Rows from block 3, named by matrix and row number. Rows with one number belong to one attention dimension. Each number is 128 + 32 x the weight over its row's rms, rounded and kept within 0 to 255. All counts start at 0. Numbers have three digits each. After the name is the row's rms in percent of the matrix's.
# v: attention value (model.blocks.3.attn.v.weight, 64x64), inputs 0-63
# proj: attention output (model.blocks.3.attn.proj.weight, 64x64, transposed), outputs 0-63
v.0 074:162137122064137116127157084140106151120137129110151136136112152145032123104099159053101072114134120056108090115128081135101126102098126174152092110122128130159142149196109094049129121127105169
proj.0 087:128124236153137186122147124178141161137063149201130123065116158080121122150152111110128114138136154126163145133108144129137089150136099077075084122134135142087103128136143124130128116142126031
v.1 058:187059155132138130161134151130178096117149177117158128099087136118127140122149098129179128118183149114081121143177159115129134118109227133135110128107162131140148121107155032158164148063112141
proj.1 061:140183128199173055103052108184070137119113147150108121128126122163144129115132157128137130110116133120123147133063097136155113114135053118130179106162122176093119144142126211094096100127161137
v.2 076:069121098144103038129122119071191065142118131174150088139116109112145119078065171136135121147139072131122117090128207184119120113125168090126122084138123119102129124141124138118196149128127142
proj.2 094:185125151106121155128135126130119215138102119128118150132143138131122169179161118127126123130121192153202132134077016096140147150148166151128162154122117150207192135128125149129081128118116130
v.3 066:120123173092080113159129105176183133121128131152176100150128072153124103126126047125099130107130135152232104113129125120117056108155200144145120134084117144080126125067121176125099134138124138
proj.3 060:116100123133146139097114152127108126103113066068125157158115146112153250177132175153126138119126205118115181127115125100167136091151132087166128116154088133105150087125122082097123147128123058
v.4 078:138126078088083020129171095155133134141135147156178128124121148130144105199105101127111129139123128136155145040133132125105125127165116131123093081131044141128134124129138156094072137070135165
proj.4 088:149110193083192175135102173124141127108109097057093127129126137143109162153103129117085149170208185139098147171110124149188090106137147088123147149133162133157139130139133111121136072172113065
v.5 061:140131079187078125063090227080121115100132216151101100127089174101117134123120130125156131191135123128150124096141158118117132120146111141123068103127126133172110073118128111132063141120101135
proj.5 058:133131135127186095166146068148114186130180107045113144134168079134131143175123103123107108134173110152131098169134093138206080154092116134143176127123114171047121153126160117110132155090139128
v.6 101:115114128126179113180129131117110134128111113142116153075092136133099121107120115126005154102175098141176098172131110114143174114061109181131102136130125104123154129128103168160185121215131133
proj.6 116:124149158141009147128142101145155131140172135150122114143173187191177119107115132127210119087070138100145149106115131126107131165146108077130088080078118124131094126128109109116123144096101082
v.7 056:128130143129139129103107193124202078131106144073109122140094126133145186123121067129127134180141132064128126096070128055057140122134180179139168139118149124107154157108161170145097165164128141
proj.7 057:086090094108175144161069141169051132175155132207128126097142046129124153117125121136111114049097148092146121137126080108171147101116093125100121127136069132114120099130080146118106148104122092
v.8 064:077144104172144094117067164126128077128109109138143122127103064116141117077126094161146162119118069101142100119146121107100125133076144176120170139089119159076201146061187125144104120189153134
proj.8 077:125080106095095143164125113049078169155135127130135135122130129137130200178125123126202126121088109170147126046117129079128210112112119148138128139153086116135085100177090161134138143107087127
v.9 081:124144139193138147078124118116131182126114128145126180153152129141126105184151155127134143148095121106127156130128185191173101135145140099073165106156219129153068124108093102139226123135109124
proj.9 094:190133075081144068131174125137187120166110119135123089124120096116163146092166131120154090137171079140149118233129092055136098138142127139108177160140120122109166141144139154146078146115150157
v.10 073:172128125145032116146215128123106113167149116104072106112074128128029123127126130128143122141129176149142130099105060137131128153088095131147087101103089124137105140118159159124090100082134160
proj.10 091:103141149062217136130117123103079179075127126141235133142156108113126112137100116045125125145142133138089137123141134127126127115100097126104112136157206122095099122157159126121194107153141112
v.11 083:124180161105160118093113136129127124085143161127151153112130111085134152097132135128156109129099213099114100102189115138135126139168138138161159231138149139132216133128211124164119131127104081
proj.11 083:128097095181133128223125161096122094124128088123124153110128143132141135128140127181142142132187082139093154109121175129092125134070145177109139101129098142141051143154131125105188135124161226
v.12 084:143114122222131137093142152128107154126128202128110126172126134186104122123149094134099132121124106094132119110094138129130122148051137184169093118051128120120107154195081082122064093156120108
proj.12 095:127128150044117121143157124161099160174125109137127124123147094026113156191104144125145104129124120141148091129128118117223120114140096051105144108191180123075127090111146109128110140111115119
v.13 082:131163079164109141102156127099133132137130133108142110127077249120138128068078129156132120117129135145108158119157167133101173130065123129120094160217110123209130109139132154111139127165090134
proj.13 092:118149170129111176160128094151120100129187144175082109135168073178120127103152141139073109172109127207127084134138124130114149186180137127121159115052144191116094124128127120134137122072158080
v.14 065:148174122125137115153151096136143160176159128154168130129128142097115082121068134160219122101118084079095156155144159105116207155114126147155160055134146144161130128130098145107186148204126126
proj.14 067:128124134182051145135125107139134108118122179123046110142127133215148154104171144126094107122134165177169089144092120127131103133133134122064141192063183133149113119148110187125108116090136114
v.15 060:109107101167136163167147075189157174058127130126048143099175131133109122134123138145134127129145083148146088167114127088108118125128166113112145152129176051192102130129148159189193133103122128
proj.15 064:119123111116126032163086114145089081131159139173165118130078138127109179066184114130176108102129132113108133121182156126097189117129157108127141126147166166128124129114056092055110126124156156
v.16 059:147123101141023057126110135126124127136123155049098126124131158115124079100118136145149138126149109131115157130133130129152166108136092098111140151131161185160098132113062042119176190147139175
proj.16 063:109141126100207188131133117158086126130139131168050148170124125144120141142106102147128144160115104100183069141170123133105128096159187153158101150092147100077117130146137198078061099151133103
v.17 075:107104150141061159130086223120098150119069052137132075153146135158118130127136154126182132142151142186121128164127058068135138105109067124128120136121081153122126112160135111168112121083133101
proj.17 093:113172117083156123113164096085081132127125203103198150130172122130131120190123045108090158138091083130082075082168217174111119138127149129144134135135163114109131142137132135137147118143114138
v.18 077:047116161188125090075169127155098130119127142149086187128139182130090054139154127111211150133126162123124151093127148171104097135118129128181141130152124127181165149128146112155160116194128106
proj.18 088:217131104100099152125158126105132124182132140114136104168110119127221224104091080136095110120157083146094123176126157089174129167132133137088125156112153129117078089131123136082123132133162125
v.19 068:117125111074117066130120142127067071117119123135126151125087116116146130131145160126083130113163086137125192049146197117137214134134124113125074093131030116131121101137127131115086155135152126
proj.19 063:165172161148129125140133128101219167137132140120097083127164131122090093167071133110073151126091191117173128137085084166134124096130116131158135128079069102086126170163143133128157126061131082
v.20 089:134153147131147165076134098144142137129165153070092151115220145129089125104179206144148065148134185067072128133105130166121129122156140149125104111109141087123049121118117125168139156113139107
proj.20 092:142142116143143128150137163172140127127136136170213101134000132089101078110171125065128126122128088119102122134189120140125117113085159140116128172102183108171129127130175104139145145126134176
v.21 079:174085136142133160190144142105114128051089183185135051182130099113099157223122160151153130128139088115146110131139151107138129144132108112117093133136124150086134065138155160130098111079138103
proj.21 100:084147099128144111123138058117107163153131020082134198120137129126127132127116116133116128088126116157131109142099107225135124137125100125158142124176117033129175150116138096095165145127140158
v.22 079:157125093165121143083122157112082138140126139180117112123131131120156130091111026130153127078124135128170091102107011143128099144116140130129133102121202107141102170113115170154081091162117107
proj.22 068:043062160131096125155118130093125131063153114080174185109170089084116107178137188087119098191124140113086139126137089109121129117130128148144104135184091113073150116122136078127159147119130119
v.23 090:181118143132067119169139145128208093140126131132133015145110139134121178187131160140182099144089169135116139143167160131143141160154135112154115133126140171128081135160131121074058141092125122
proj.23 113:071125125061236129097123135171023167112168088099109193121129100124119130127100119137077136117139136156135105157134105157148116105137118135119162138144128131154183133127166129139196118111128127
v.24 108:167123127162027165172138125135133125098124104128082137154141157173093124133143142129146112130118132147101139137083072142166127117135133134206148100063128126137053141144121129100020149126141142
proj.24 133:101111128071187116077128136154082162109129193122144144137140066104132132151117106106107135144193176101112105183145160134124165119093119126090085176179134139090152137133205100103184075137130128
v.25 068:126153122183126095138121121099147128158134118156216136127147142139221121182141119164138116092115142137213150070124142159115101142092091153139119112103121096115126124088069108129152054089170126
proj.25 082:140105151110081191132140172125121151139070138087075108125163120104051116152151132134153148175167136155069082106129108113172190121213137098130159137154151131145140129108117125127152140186065126
v.26 076:170047092236125174125180107135106135110109144129111121128130102114131135154126130160120157140111133135120135090120133102124128131119125092096153146076244137170129138131166128104047123131108116
proj.26 113:063148124056174063170093120130112113177142069133133192135150101162128154120047122126113133106114102139130090141146117125130166099117078123133121121205105131061132127140103144131124089125165175
v.27 081:111110131058125171126161185129113155132145067147180148129154130160101121121126102125151138092143096193207127145163119133135120112162121156154065153120061142110103146172098144143108142089200076
proj.27 093:151173088182105135111127058125190126083152192071140117146127122118133102181129133129098135144124154050053142145129201151125086134135147111141125114090131127081170113128169079113150132157137150
v.28 084:135127114112131128138181059132129133155144120093133149094091105086125132119107155103150121093211101124127123080222163119155196122056142067076128118159184158139116097159131099141137137108127128
proj.28 090:164135150111165077132114120143112161127124120183109099159175172144106134169162193134146129134039142167151094097100114134108139080172143126119140164108125064130130116125067200105124063149137161
v.29 081:103089119128135190156145142145099133052127130161107193131106212129157164153200137117151114155154143119098189122132183114123117134113160071132139106118164060138119159108138186093098136137098135
proj.29 080:161141111171143041066127099165197091130096192136144091107124098156130063080110139132089096102127128155133105209117120136106108140067112125116122126143130193154118132097139090128135120102151146
v.30 104:082132063099159175122155133131105126103134133104068213078127150118125066110128125080147094125133107127096161158163083119126130140034090105113157118141138171176131173115149112141142152170157159
proj.30 124:132097166193056100125121098126197092175121185138127067141134121183142128056128126158116105140109138130133123116126158128074133126115147150133125141116122135066106026133099152119114074132124100
v.31 058:106126126091106156146119031110128122148113125155178123161149160187148102108053094143144167066130131126116172151076096128107045076113149181140157130105169131171126128104140159156131105133147131
proj.31 059:110114111140027118118083131128119122091140136121099132093107105162141131053157118136126120191092175129052133144136156123129181184149126145117095111123075198101114191095139101130108108144093138
v.32 121:131039138117152124106131141180211066111133139129160200127139170107129088156152116111132124134078148127119127197144105112133129123166138111101144129137161111163092125147041099111126129187140170
proj.32 101:157127110148123149134084148106111140138092144128123083134106138149137128090136128113122132129190100126122150059143127116156063074043094147151145131114051146122125103084211132190130094090078101
v.33 119:173073133070070048145131137127120127133137164072139149136125146168189109120141120106166079136244033116104131144122168139102111139122131146157133122096126130122116129122116131128147102127133098
proj.33 123:111185113188146224076143120135121109119118137154123156148118105102092121132103144111095131098020203145135117076160097116155147063128136117128119129147118097141156129138129112116063136147126166
v.34 102:157186139141133167140098155191181117118117138165179125132084085120157096122118189127049133098127120147111090104169040110155191142118175183114130171119105115127130118126147174126141147101123141
proj.34 093:128103133084128070120166126099068171141176124111127124118213153150117150130109062129156125182116129111183131158091200154111060140163108103123182062121177135110121106121109125117132106126149115
v.35 088:196108130130116124128086155111141124132140126175130163150156121197159115246129173125131163137140103134126120155138127084131099113110127118095121182133046120139201043146139129121133128128127121
proj.35 078:135118138148109127091166129159128118138128122074123078151099148060092130071152124113161105129119134168144188088087194155126162135108133148145093068146130105120137238113181095160137104127091119
v.36 103:131106090127119130131118113087149125182128134136146163129110146121180132128128162138145094129254123128127192180127141124093131126074100127121032177146128131122158103101169124058129115128111093
proj.36 100:173182179168134088125128158163132100089108132134121095156102104119128122137123127132100142095056188151121072101122136096131150116196125136131174074156130135147143211146077128166131086195123149
v.37 136:107148135125100130112107116087146103128130070126127110142137089136155135142121039130207208153023145121117109081102134076119124114129188132145144063105119131147136132162149173131160138130136103
proj.37 117:119136173121151140138107115126164127111201150105128161115136165124124126090091223138084080123212110128133153181131089193116155142157092121095115189116138189129149138126138114146132166081158099
v.38 140:148217139115119122171153133100149114099153075114106129132087143141117131181095088125246069125155116139115172125093130133121119145136123105075075102128125137112126104105127131115214142127167143
proj.38 134:120122140131125141089070124157083085161116181095162132120174091130140128119132210151046160143133147133143058134171125161113144129128154149188172157162137126133126186151135139116040128141120115
v.39 170:128083076148183118136130122119105122146133150157136128138133141129199107127182151122124083168080104144096137207141086081099135143050139123131137198132134121129151157135136147153068131157071194
proj.39 139:109124134094084145153115127134186138092128062127149128125117118135135141123112128136112182061151132130157093025116175140118123128182103147126131036106085120126141086134119107133214113130129083
v.40 107:126132133083154125169131079176200134186145117112135132149006146143104074102126123113121129149084121142077129199128117141147100150173148116147116099116098113111136081125138128113167137117124196
proj.40 093:072108106130151157118108129136051066079130150167130131103198128125162128139132157104132137116247123131138157063127132127131116114073116153141101125121157110202127165134130154147105130126120076
v.41 118:124126138069087132130109127111008167147126112134100130138087121138140143133157095157064181195123104139128148157161132121146100117209165129129140130128087140132128048107151128106102099122125083
proj.41 119:099112108221124130131170114121227077136134114132147126086129131164092109114128160087198097080172127148148143128085145095142176136078118158112126133158122088154127188171118157129151143107144151
v.42 114:098078110128130145079137103134158127155126153130142138144121100073130132101116120144160141174127125168147130120129062118113146116108148186127140246149128138145131129123126123115096139133255094
proj.42 097:167142138129122142159115171124128099109159095129117104113205138134130129158153133168126130130177104126107089127129160167136203144181107077112160091107132148076100170157137136140200130093024157
v.43 160:117220127135109088154129120000036185112154092124107090141191075124147159128091126141170165129149106133129140137129144113099116121166106109132127129141113124147159138125159128121102127127130128
proj.43 118:127095191128132138138145095225197080122155124125128143112027134141112121135201132133155121135107156116132134145112106141128202141168164082130111106129138141129127129149122138060146173157163146
v.44 090:127085107062102111151138115092121155117110121156128146123125136128097190142087127141000139119105184077166131148114173110138116126156167118141115135083142133133083177138131133169094110095198126
proj.44 075:130145161135148134135102081144172123113128126135139125126127130170136117127118069120246136127175123202104121102109093131127120071124165173092127189149128103107191066147112130143169163126072121
v.45 114:129076212045057126151128120070105146143136120129122167178155041157127140132075126164128165122115122152137130119154091128126139127186137140134144163137151109090151143131206156097149130116140120
proj.45 105:140178128216176134083126134128159126146125181091144109108136149135094138131189151091180112140114154080136155167123164143128139123177122150130117094120128181229130121141089149137114203154111130
v.46 111:117207133094100122132107188195219106097128121140122151130096150165130117123135089056170117130133121054094132112133080148083157118125129128081112099149127151160164117131147185155150084117147133
proj.46 112:135061155173134131091102111113034149123155140118089129111174096082097126108133129170107108139123125192152079113161132128186128139126093116148169189151111130079082142130091108119117193111132073