Weights of a small image embedding model.
Training: soap at rate 0.0029, 7100 steps, held-out accuracy 82%.
Data: trained on photos of arthropod specimens (BIOSCAN-5M), 18.6 epochs.
Rows from block 7 of a small image embedding model, named by matrix and row number. Rows with one number belong to one neuron. Each number is 50 + 12 x the weight over its row's rms, rounded and kept within 0 to 99. All counts start at 0.
After each neuron's rows are labels from the 100 images, of 14848, where the neuron reaches its highest value: "patch colour" is the nearest of a few named colours to the mean colour under the peak; "responds to" is what is common among them. Only what is clearly more common there than usual is listed. The data: photos of arthropod specimens (BIOSCAN-5M).
# fc1: MLP up (model.blocks.7.mlp.fc1.weight, 512x128), inputs 0-127
# fc2: MLP down (model.blocks.7.mlp.fc2.weight, 128x512, transposed), outputs 0-127

fc1.436:56 42 54 21 45 51 50 34 43 50 42 49 41 51 31 41 30 38 42 58 42 53 54 62 50 70 39 35 50 45 44 44 49 42 49 55 61 47 76 47 39 61 51 64 57 20 49 50 42 74 81 51 35 64 47 46 55 49 60 69 67 07 59 51 41 46 73 41 68 37 43 52 63 35 57 50 56 52 47 73 59 37 53 42 56 34 38 74 48 54 41 49 46 49 45 34 47 48 51 49 50 54 46 53 41 49 57 50 48 41 30 74 28 49 31 50 50 52 57 73 51 40 66 56 57 73 48 50
fc2.436:44 47 51 43 64 48 43 59 32 58 63 59 56 52 41 56 71 72 54 66 50 37 20 50 56 72 45 59 51 57 51 52 19 50 52 42 62 53 53 32 45 43 61 74 48 64 50 20 64 34 52 46 46 30 48 61 45 73 51 61 57 59 63 46 56 67 54 55 18 39 59 47 77 44 42 53 56 28 57 47 57 49 52 55 50 52 49 50 38 51 22 42 65 76 54 50 60 50 53 40 57 41 55 32 52 37 47 43 71 52 47 44 66 40 60 41 72 45 75 63 51 45 47 46 58 46 28 45
patch colour: grey
responds to: order Lepidoptera

fc1.94:46 38 57 44 51 48 55 73 39 46 52 71 47 08 63 40 50 62 38 35 53 52 57 40 70 53 75 49 67 60 60 67 52 41 50 39 56 59 52 43 35 67 27 49 60 49 42 41 26 37 51 58 45 65 56 53 59 38 48 54 18 76 55 59 78 67 65 60 51 59 48 66 56 26 47 51 44 80 51 73 38 51 46 35 71 35 51 53 46 53 67 31 58 55 65 57 43 42 54 41 40 53 37 51 53 46 74 55 51 37 38 50 48 47 42 49 55 49 50 49 50 55 41 45 44 54 51 34
fc2.94:53 57 73 47 49 51 54 53 55 64 59 39 44 53 54 35 47 59 55 60 64 53 56 44 27 57 57 68 63 49 46 46 37 33 44 66 62 60 56 39 39 52 76 66 45 45 47 54 47 42 20 59 73 48 77 56 55 51 51 56 47 49 48 43 65 33 36 32 36 64 49 58 34 44 47 62 54 42 60 49 32 56 52 38 46 37 50 72 54 49 56 50 36 58 38 37 57 44 50 47 28 27 68 43 50 52 39 51 65 55 91 55 53 25 50 50 38 63 50 44 40 41 88 34 54 64 41 60
patch colour: grey; brown
responds to: order Hymenoptera

fc1.376:64 39 40 59 62 73 52 59 55 54 49 52 55 56 56 54 51 36 53 59 54 81 51 54 40 51 54 55 29 57 55 55 54 49 77 68 41 49 46 50 28 54 46 63 22 63 40 49 35 69 52 55 39 46 65 48 51 51 55 47 39 46 56 56 57 58 60 66 72 57 38 47 69 60 37 60 49 60 30 70 64 45 47 35 49 56 32 58 71 42 36 50 88 59 41 57 38 47 53 62 50 86 46 45 60 69 52 49 42 47 23 57 63 39 69 43 50 50 39 46 44 37 40 53 56 71 34 50
fc2.376:34 58 49 74 53 37 43 39 48 33 56 46 48 35 44 46 62 37 32 31 70 65 04 55 53 66 54 50 25 50 36 48 38 39 57 35 62 23 46 61 50 58 44 49 51 62 21 52 43 50 62 23 50 61 49 45 41 16 69 60 49 44 72 39 47 32 66 48 43 63 47 50 51 53 44 77 52 48 51 53 45 55 75 48 50 64 52 48 59 53 48 47 38 48 46 55 45 48 56 42 28 51 37 44 50 39 46 44 51 49 51 61 29 64 49 50 39 50 69 56 37 48 55 56 53 37 54 58
patch colour: grey
responds to: order Coleoptera

fc1.493:53 52 54 32 49 61 59 52 48 50 57 63 58 59 35 45 48 51 49 57 59 65 40 34 60 66 59 64 54 53 56 30 73 93 72 38 48 55 30 48 48 55 44 73 42 46 71 43 59 76 39 57 54 35 28 35 54 57 53 30 22 50 58 49 70 53 76 49 58 55 51 27 41 66 54 60 71 52 50 67 49 57 40 11 45 42 45 56 46 50 48 45 30 41 55 59 54 49 47 50 41 52 45 31 50 51 66 38 58 56 49 54 48 47 51 32 59 54 53 39 45 37 32 41 57 47 41 48
fc2.493:17 47 47 36 41 61 40 21 58 45 61 47 50 46 69 51 46 48 51 64 56 45 48 42 76 53 50 47 29 43 52 54 52 49 44 55 50 43 57 51 40 55 73 54 59 42 55 61 66 33 54 50 54 53 49 46 44 49 49 43 57 58 49 48 50 45 31 33 42 37 71 48 50 52 56 54 33 42 52 50 65 50 47 52 33 33 22 23 25 45 69 66 69 54 45 54 37 61 43 51 47 26 54 69 63 50 45 67 61 37 50 45 58 47 45 53 58 57 29 58 23 66 53 48 40 32 33 86
patch colour: grey; brown
responds to: order Coleoptera

fc1.33:29 32 40 59 57 58 53 38 54 51 62 07 62 52 48 57 38 51 63 61 53 50 59 49 60 48 45 44 51 50 49 37 52 57 66 60 45 49 11 50 48 40 45 67 61 50 49 51 47 51 56 50 63 60 51 63 48 41 22 67 36 62 57 57 50 32 51 53 43 39 28 69 44 49 43 43 69 50 45 32 64 53 70 62 58 29 48 49 45 49 50 51 32 26 46 36 44 56 51 21 41 49 62 46 69 66 50 48 58 29 66 48 48 52 47 40 50 31 74 79 55 57 51 27 50 48 41 51
fc2.33:58 45 49 47 50 42 41 39 50 50 78 68 53 58 58 61 48 41 71 42 62 58 52 35 61 55 49 52 62 59 45 69 33 49 47 56 44 63 41 38 49 39 50 72 45 72 50 80 53 65 41 26 50 39 63 38 51 58 51 47 66 54 49 48 54 50 36 27 34 45 55 50 74 49 48 55 55 28 49 51 72 16 78 47 35 54 50 63 30 66 60 51 36 65 48 51 39 47 50 38 57 45 51 21 47 46 56 49 49 52 45 37 44 53 50 55 43 74 76 45 32 49 59 52 36 40 27 62
patch colour: grey
responds to: order Hymenoptera; order Coleoptera

fc1.400:67 56 57 51 39 41 41 51 39 44 78 41 57 56 74 46 52 49 56 40 41 49 55 50 50 68 42 51 53 46 50 28 39 44 69 59 46 50 21 52 49 48 38 57 52 31 49 48 40 58 53 47 24 46 47 53 41 33 40 61 47 52 64 54 27 52 53 31 50 37 50 64 42 50 33 65 50 50 19 84 51 53 56 64 55 61 40 63 50 58 56 26 59 40 51 50 53 42 56 44 60 84 60 44 61 67 17 52 64 58 84 50 50 52 54 52 50 46 57 47 27 53 38 50 59 58 33 46
fc2.400:46 38 57 58 54 54 79 75 68 67 50 78 42 66 60 47 53 62 41 58 50 96 46 62 49 48 46 45 55 46 23 45 49 48 49 48 64 49 50 29 54 53 47 45 50 39 31 52 47 58 51 42 43 60 49 50 65 60 62 60 44 58 49 44 42 49 51 33 29 27 44 55 73 51 41 36 50 38 62 49 49 62 43 58 25 47 59 45 36 81 48 49 50 55 50 72 60 49 49 60 56 61 69 43 60 29 69 43 52 36 49 28 53 54 67 61 48 54 51 46 67 51 48 62 43 24 48 48
patch colour: grey
responds to: order Diptera

fc1.415:44 46 46 43 46 62 52 49 49 50 33 53 51 68 31 50 51 74 43 45 50 37 52 78 45 36 43 48 66 54 50 53 48 50 22 67 43 58 20 34 69 80 45 51 29 64 47 44 51 39 31 39 67 48 44 34 47 44 36 37 64 70 55 43 39 36 40 59 49 50 55 53 43 55 32 74 73 42 33 23 46 31 41 41 57 49 48 40 52 56 73 57 40 50 38 51 44 52 26 56 64 54 36 57 49 37 52 73 61 40 50 48 54 44 40 61 66 26 53 39 49 37 63 42 55 51 40 47
fc2.415:43 60 50 37 42 49 25 44 51 37 53 27 64 30 47 51 40 48 61 48 40 45 50 39 25 51 52 50 55 37 58 50 51 45 47 44 41 53 50 47 56 55 54 53 56 35 55 50 62 47 45 51 16 60 32 36 62 42 57 61 55 22 75 60 49 07 37 64 56 53 41 76 62 56 48 30 50 63 17 37 53 31 58 44 35 55 44 39 50 52 50 56 50 46 57 34 37 26 40 34 48 50 65 38 44 35 53 47 47 52 55 52 53 47 72 47 64 50 49 34 32 54 40 51 28 35 56 45
patch colour: grey
responds to: order Hymenoptera

fc1.476:50 40 57 48 16 16 49 38 41 54 56 53 50 53 50 47 49 49 68 51 47 47 57 52 44 54 18 52 52 49 76 39 45 54 69 58 53 68 46 49 47 38 71 50 44 39 49 50 56 47 51 52 63 35 55 66 73 64 78 60 40 57 48 42 58 50 54 53 49 67 43 49 69 41 18 73 50 57 50 39 33 46 76 59 52 61 57 80 32 54 50 59 55 49 47 38 30 52 55 53 49 42 47 23 47 44 34 51 63 33 40 37 29 36 52 47 37 54 51 54 52 55 46 58 75 52 48 50
fc2.476:61 71 55 43 40 58 63 29 38 51 34 53 44 68 28 53 45 38 50 48 44 49 62 49 25 58 55 59 50 80 48 45 64 48 47 37 36 58 39 58 46 24 63 50 56 36 43 57 49 63 51 25 41 46 64 49 50 88 44 42 43 84 45 47 51 61 54 49 75 38 41 49 55 55 43 29 56 73 47 57 28 66 49 50 50 82 33 38 48 52 56 60 33 52 48 40 47 46 66 61 39 54 47 54 55 59 50 52 35 50 52 50 41 55 68 50 58 45 70 75 47 64 49 44 45 48 60 46
patch colour: brown; grey
responds to: order Coleoptera

fc1.378:51 61 19 53 26 19 50 51 83 39 51 51 35 51 40 55 35 47 45 65 58 39 55 39 38 35 46 32 43 53 62 49 29 51 46 74 84 35 53 42 50 45 45 42 46 35 49 55 53 58 51 44 56 46 53 37 52 38 46 41 48 18 25 44 48 43 57 50 66 56 50 51 54 47 50 47 43 42 45 50 56 65 31 52 41 57 71 68 50 24 49 59 69 74 61 41 50 43 45 50 30 54 38 43 45 57 43 51 11 49 50 53 41 53 50 48 49 50 54 53 50 42 76 49 45 50 51 45
fc2.378:56 17 56 41 50 47 54 33 70 30 71 41 56 39 49 56 46 56 43 43 42 51 50 51 52 46 40 36 45 74 47 45 72 54 39 44 60 33 60 49 51 49 46 67 44 59 44 56 25 72 24 44 43 51 66 61 57 75 61 59 49 49 55 46 53 44 55 29 55 56 77 57 69 48 45 54 56 56 49 48 47 37 66 33 52 60 64 48 46 71 43 49 29 43 50 44 57 82 52 57 52 66 41 46 55 53 47 64 64 58 50 42 52 35 37 53 50 82 47 75 43 28 21 51 57 50 51 54
patch colour: brown
responds to: order Coleoptera

fc1.158:36 51 46 69 25 67 62 39 50 53 51 55 85 50 44 48 50 48 49 32 70 12 60 69 45 38 39 52 68 25 44 69 34 57 54 41 49 61 48 53 52 50 50 48 40 64 51 56 54 36 39 37 50 44 56 40 45 52 42 38 30 42 50 69 50 35 48 53 54 51 42 46 58 48 73 51 53 49 50 51 83 66 46 49 33 46 52 43 47 41 58 65 51 45 50 30 33 45 50 49 39 55 46 61 40 39 54 46 35 38 47 37 41 40 51 52 47 43 49 61 49 66 52 98 54 36 30 56
fc2.158:55 49 38 49 74 70 39 64 52 49 50 25 48 49 54 65 50 08 64 48 43 40 78 53 54 64 54 43 41 66 48 46 49 48 69 42 54 68 42 40 53 40 61 51 58 73 52 55 48 39 65 53 49 42 26 53 67 58 44 56 52 48 63 78 45 34 39 53 37 40 44 46 63 43 47 51 56 53 52 50 48 51 53 46 11 23 33 32 43 54 50 52 44 51 60 30 42 51 54 23 53 45 45 50 53 45 74 42 61 36 62 74 48 71 46 52 52 34 51 44 56 55 65 53 47 44 61 55
patch colour: black; brown
responds to: order Hymenoptera

fc1.335:51 51 47 44 52 46 75 58 55 49 38 51 44 42 60 40 77 72 53 55 48 57 25 47 56 52 32 50 49 48 64 43 34 57 51 47 62 63 44 50 56 63 40 43 48 49 17 53 58 44 34 49 50 49 69 52 58 65 55 41 55 68 64 41 54 62 30 47 63 49 45 71 53 50 30 45 42 45 79 46 67 29 52 64 46 42 69 34 57 45 57 73 18 49 45 45 66 71 50 63 57 61 39 52 53 41 52 17 62 56 73 50 46 53 51 53 45 43 44 58 54 53 74 76 49 48 51 34
fc2.335:50 50 38 50 26 48 52 35 50 50 43 50 49 48 33 23 54 73 78 53 47 66 43 37 52 43 50 50 58 50 49 52 50 46 53 55 55 62 41 73 69 53 56 48 34 50 50 50 51 40 48 55 46 51 58 48 38 55 37 65 43 53 51 53 58 48 49 57 74 45 47 45 53 46 40 25 58 70 38 63 46 50 41 52 38 53 46 63 66 44 46 60 56 52 86 34 48 40 41 46 43 48 62 40 44 75 88 66 54 49 39 58 11 65 39 52 47 49 65 49 48 70 49 22 56 68 22 52
patch colour: brown; black
responds to: order Coleoptera; order Lepidoptera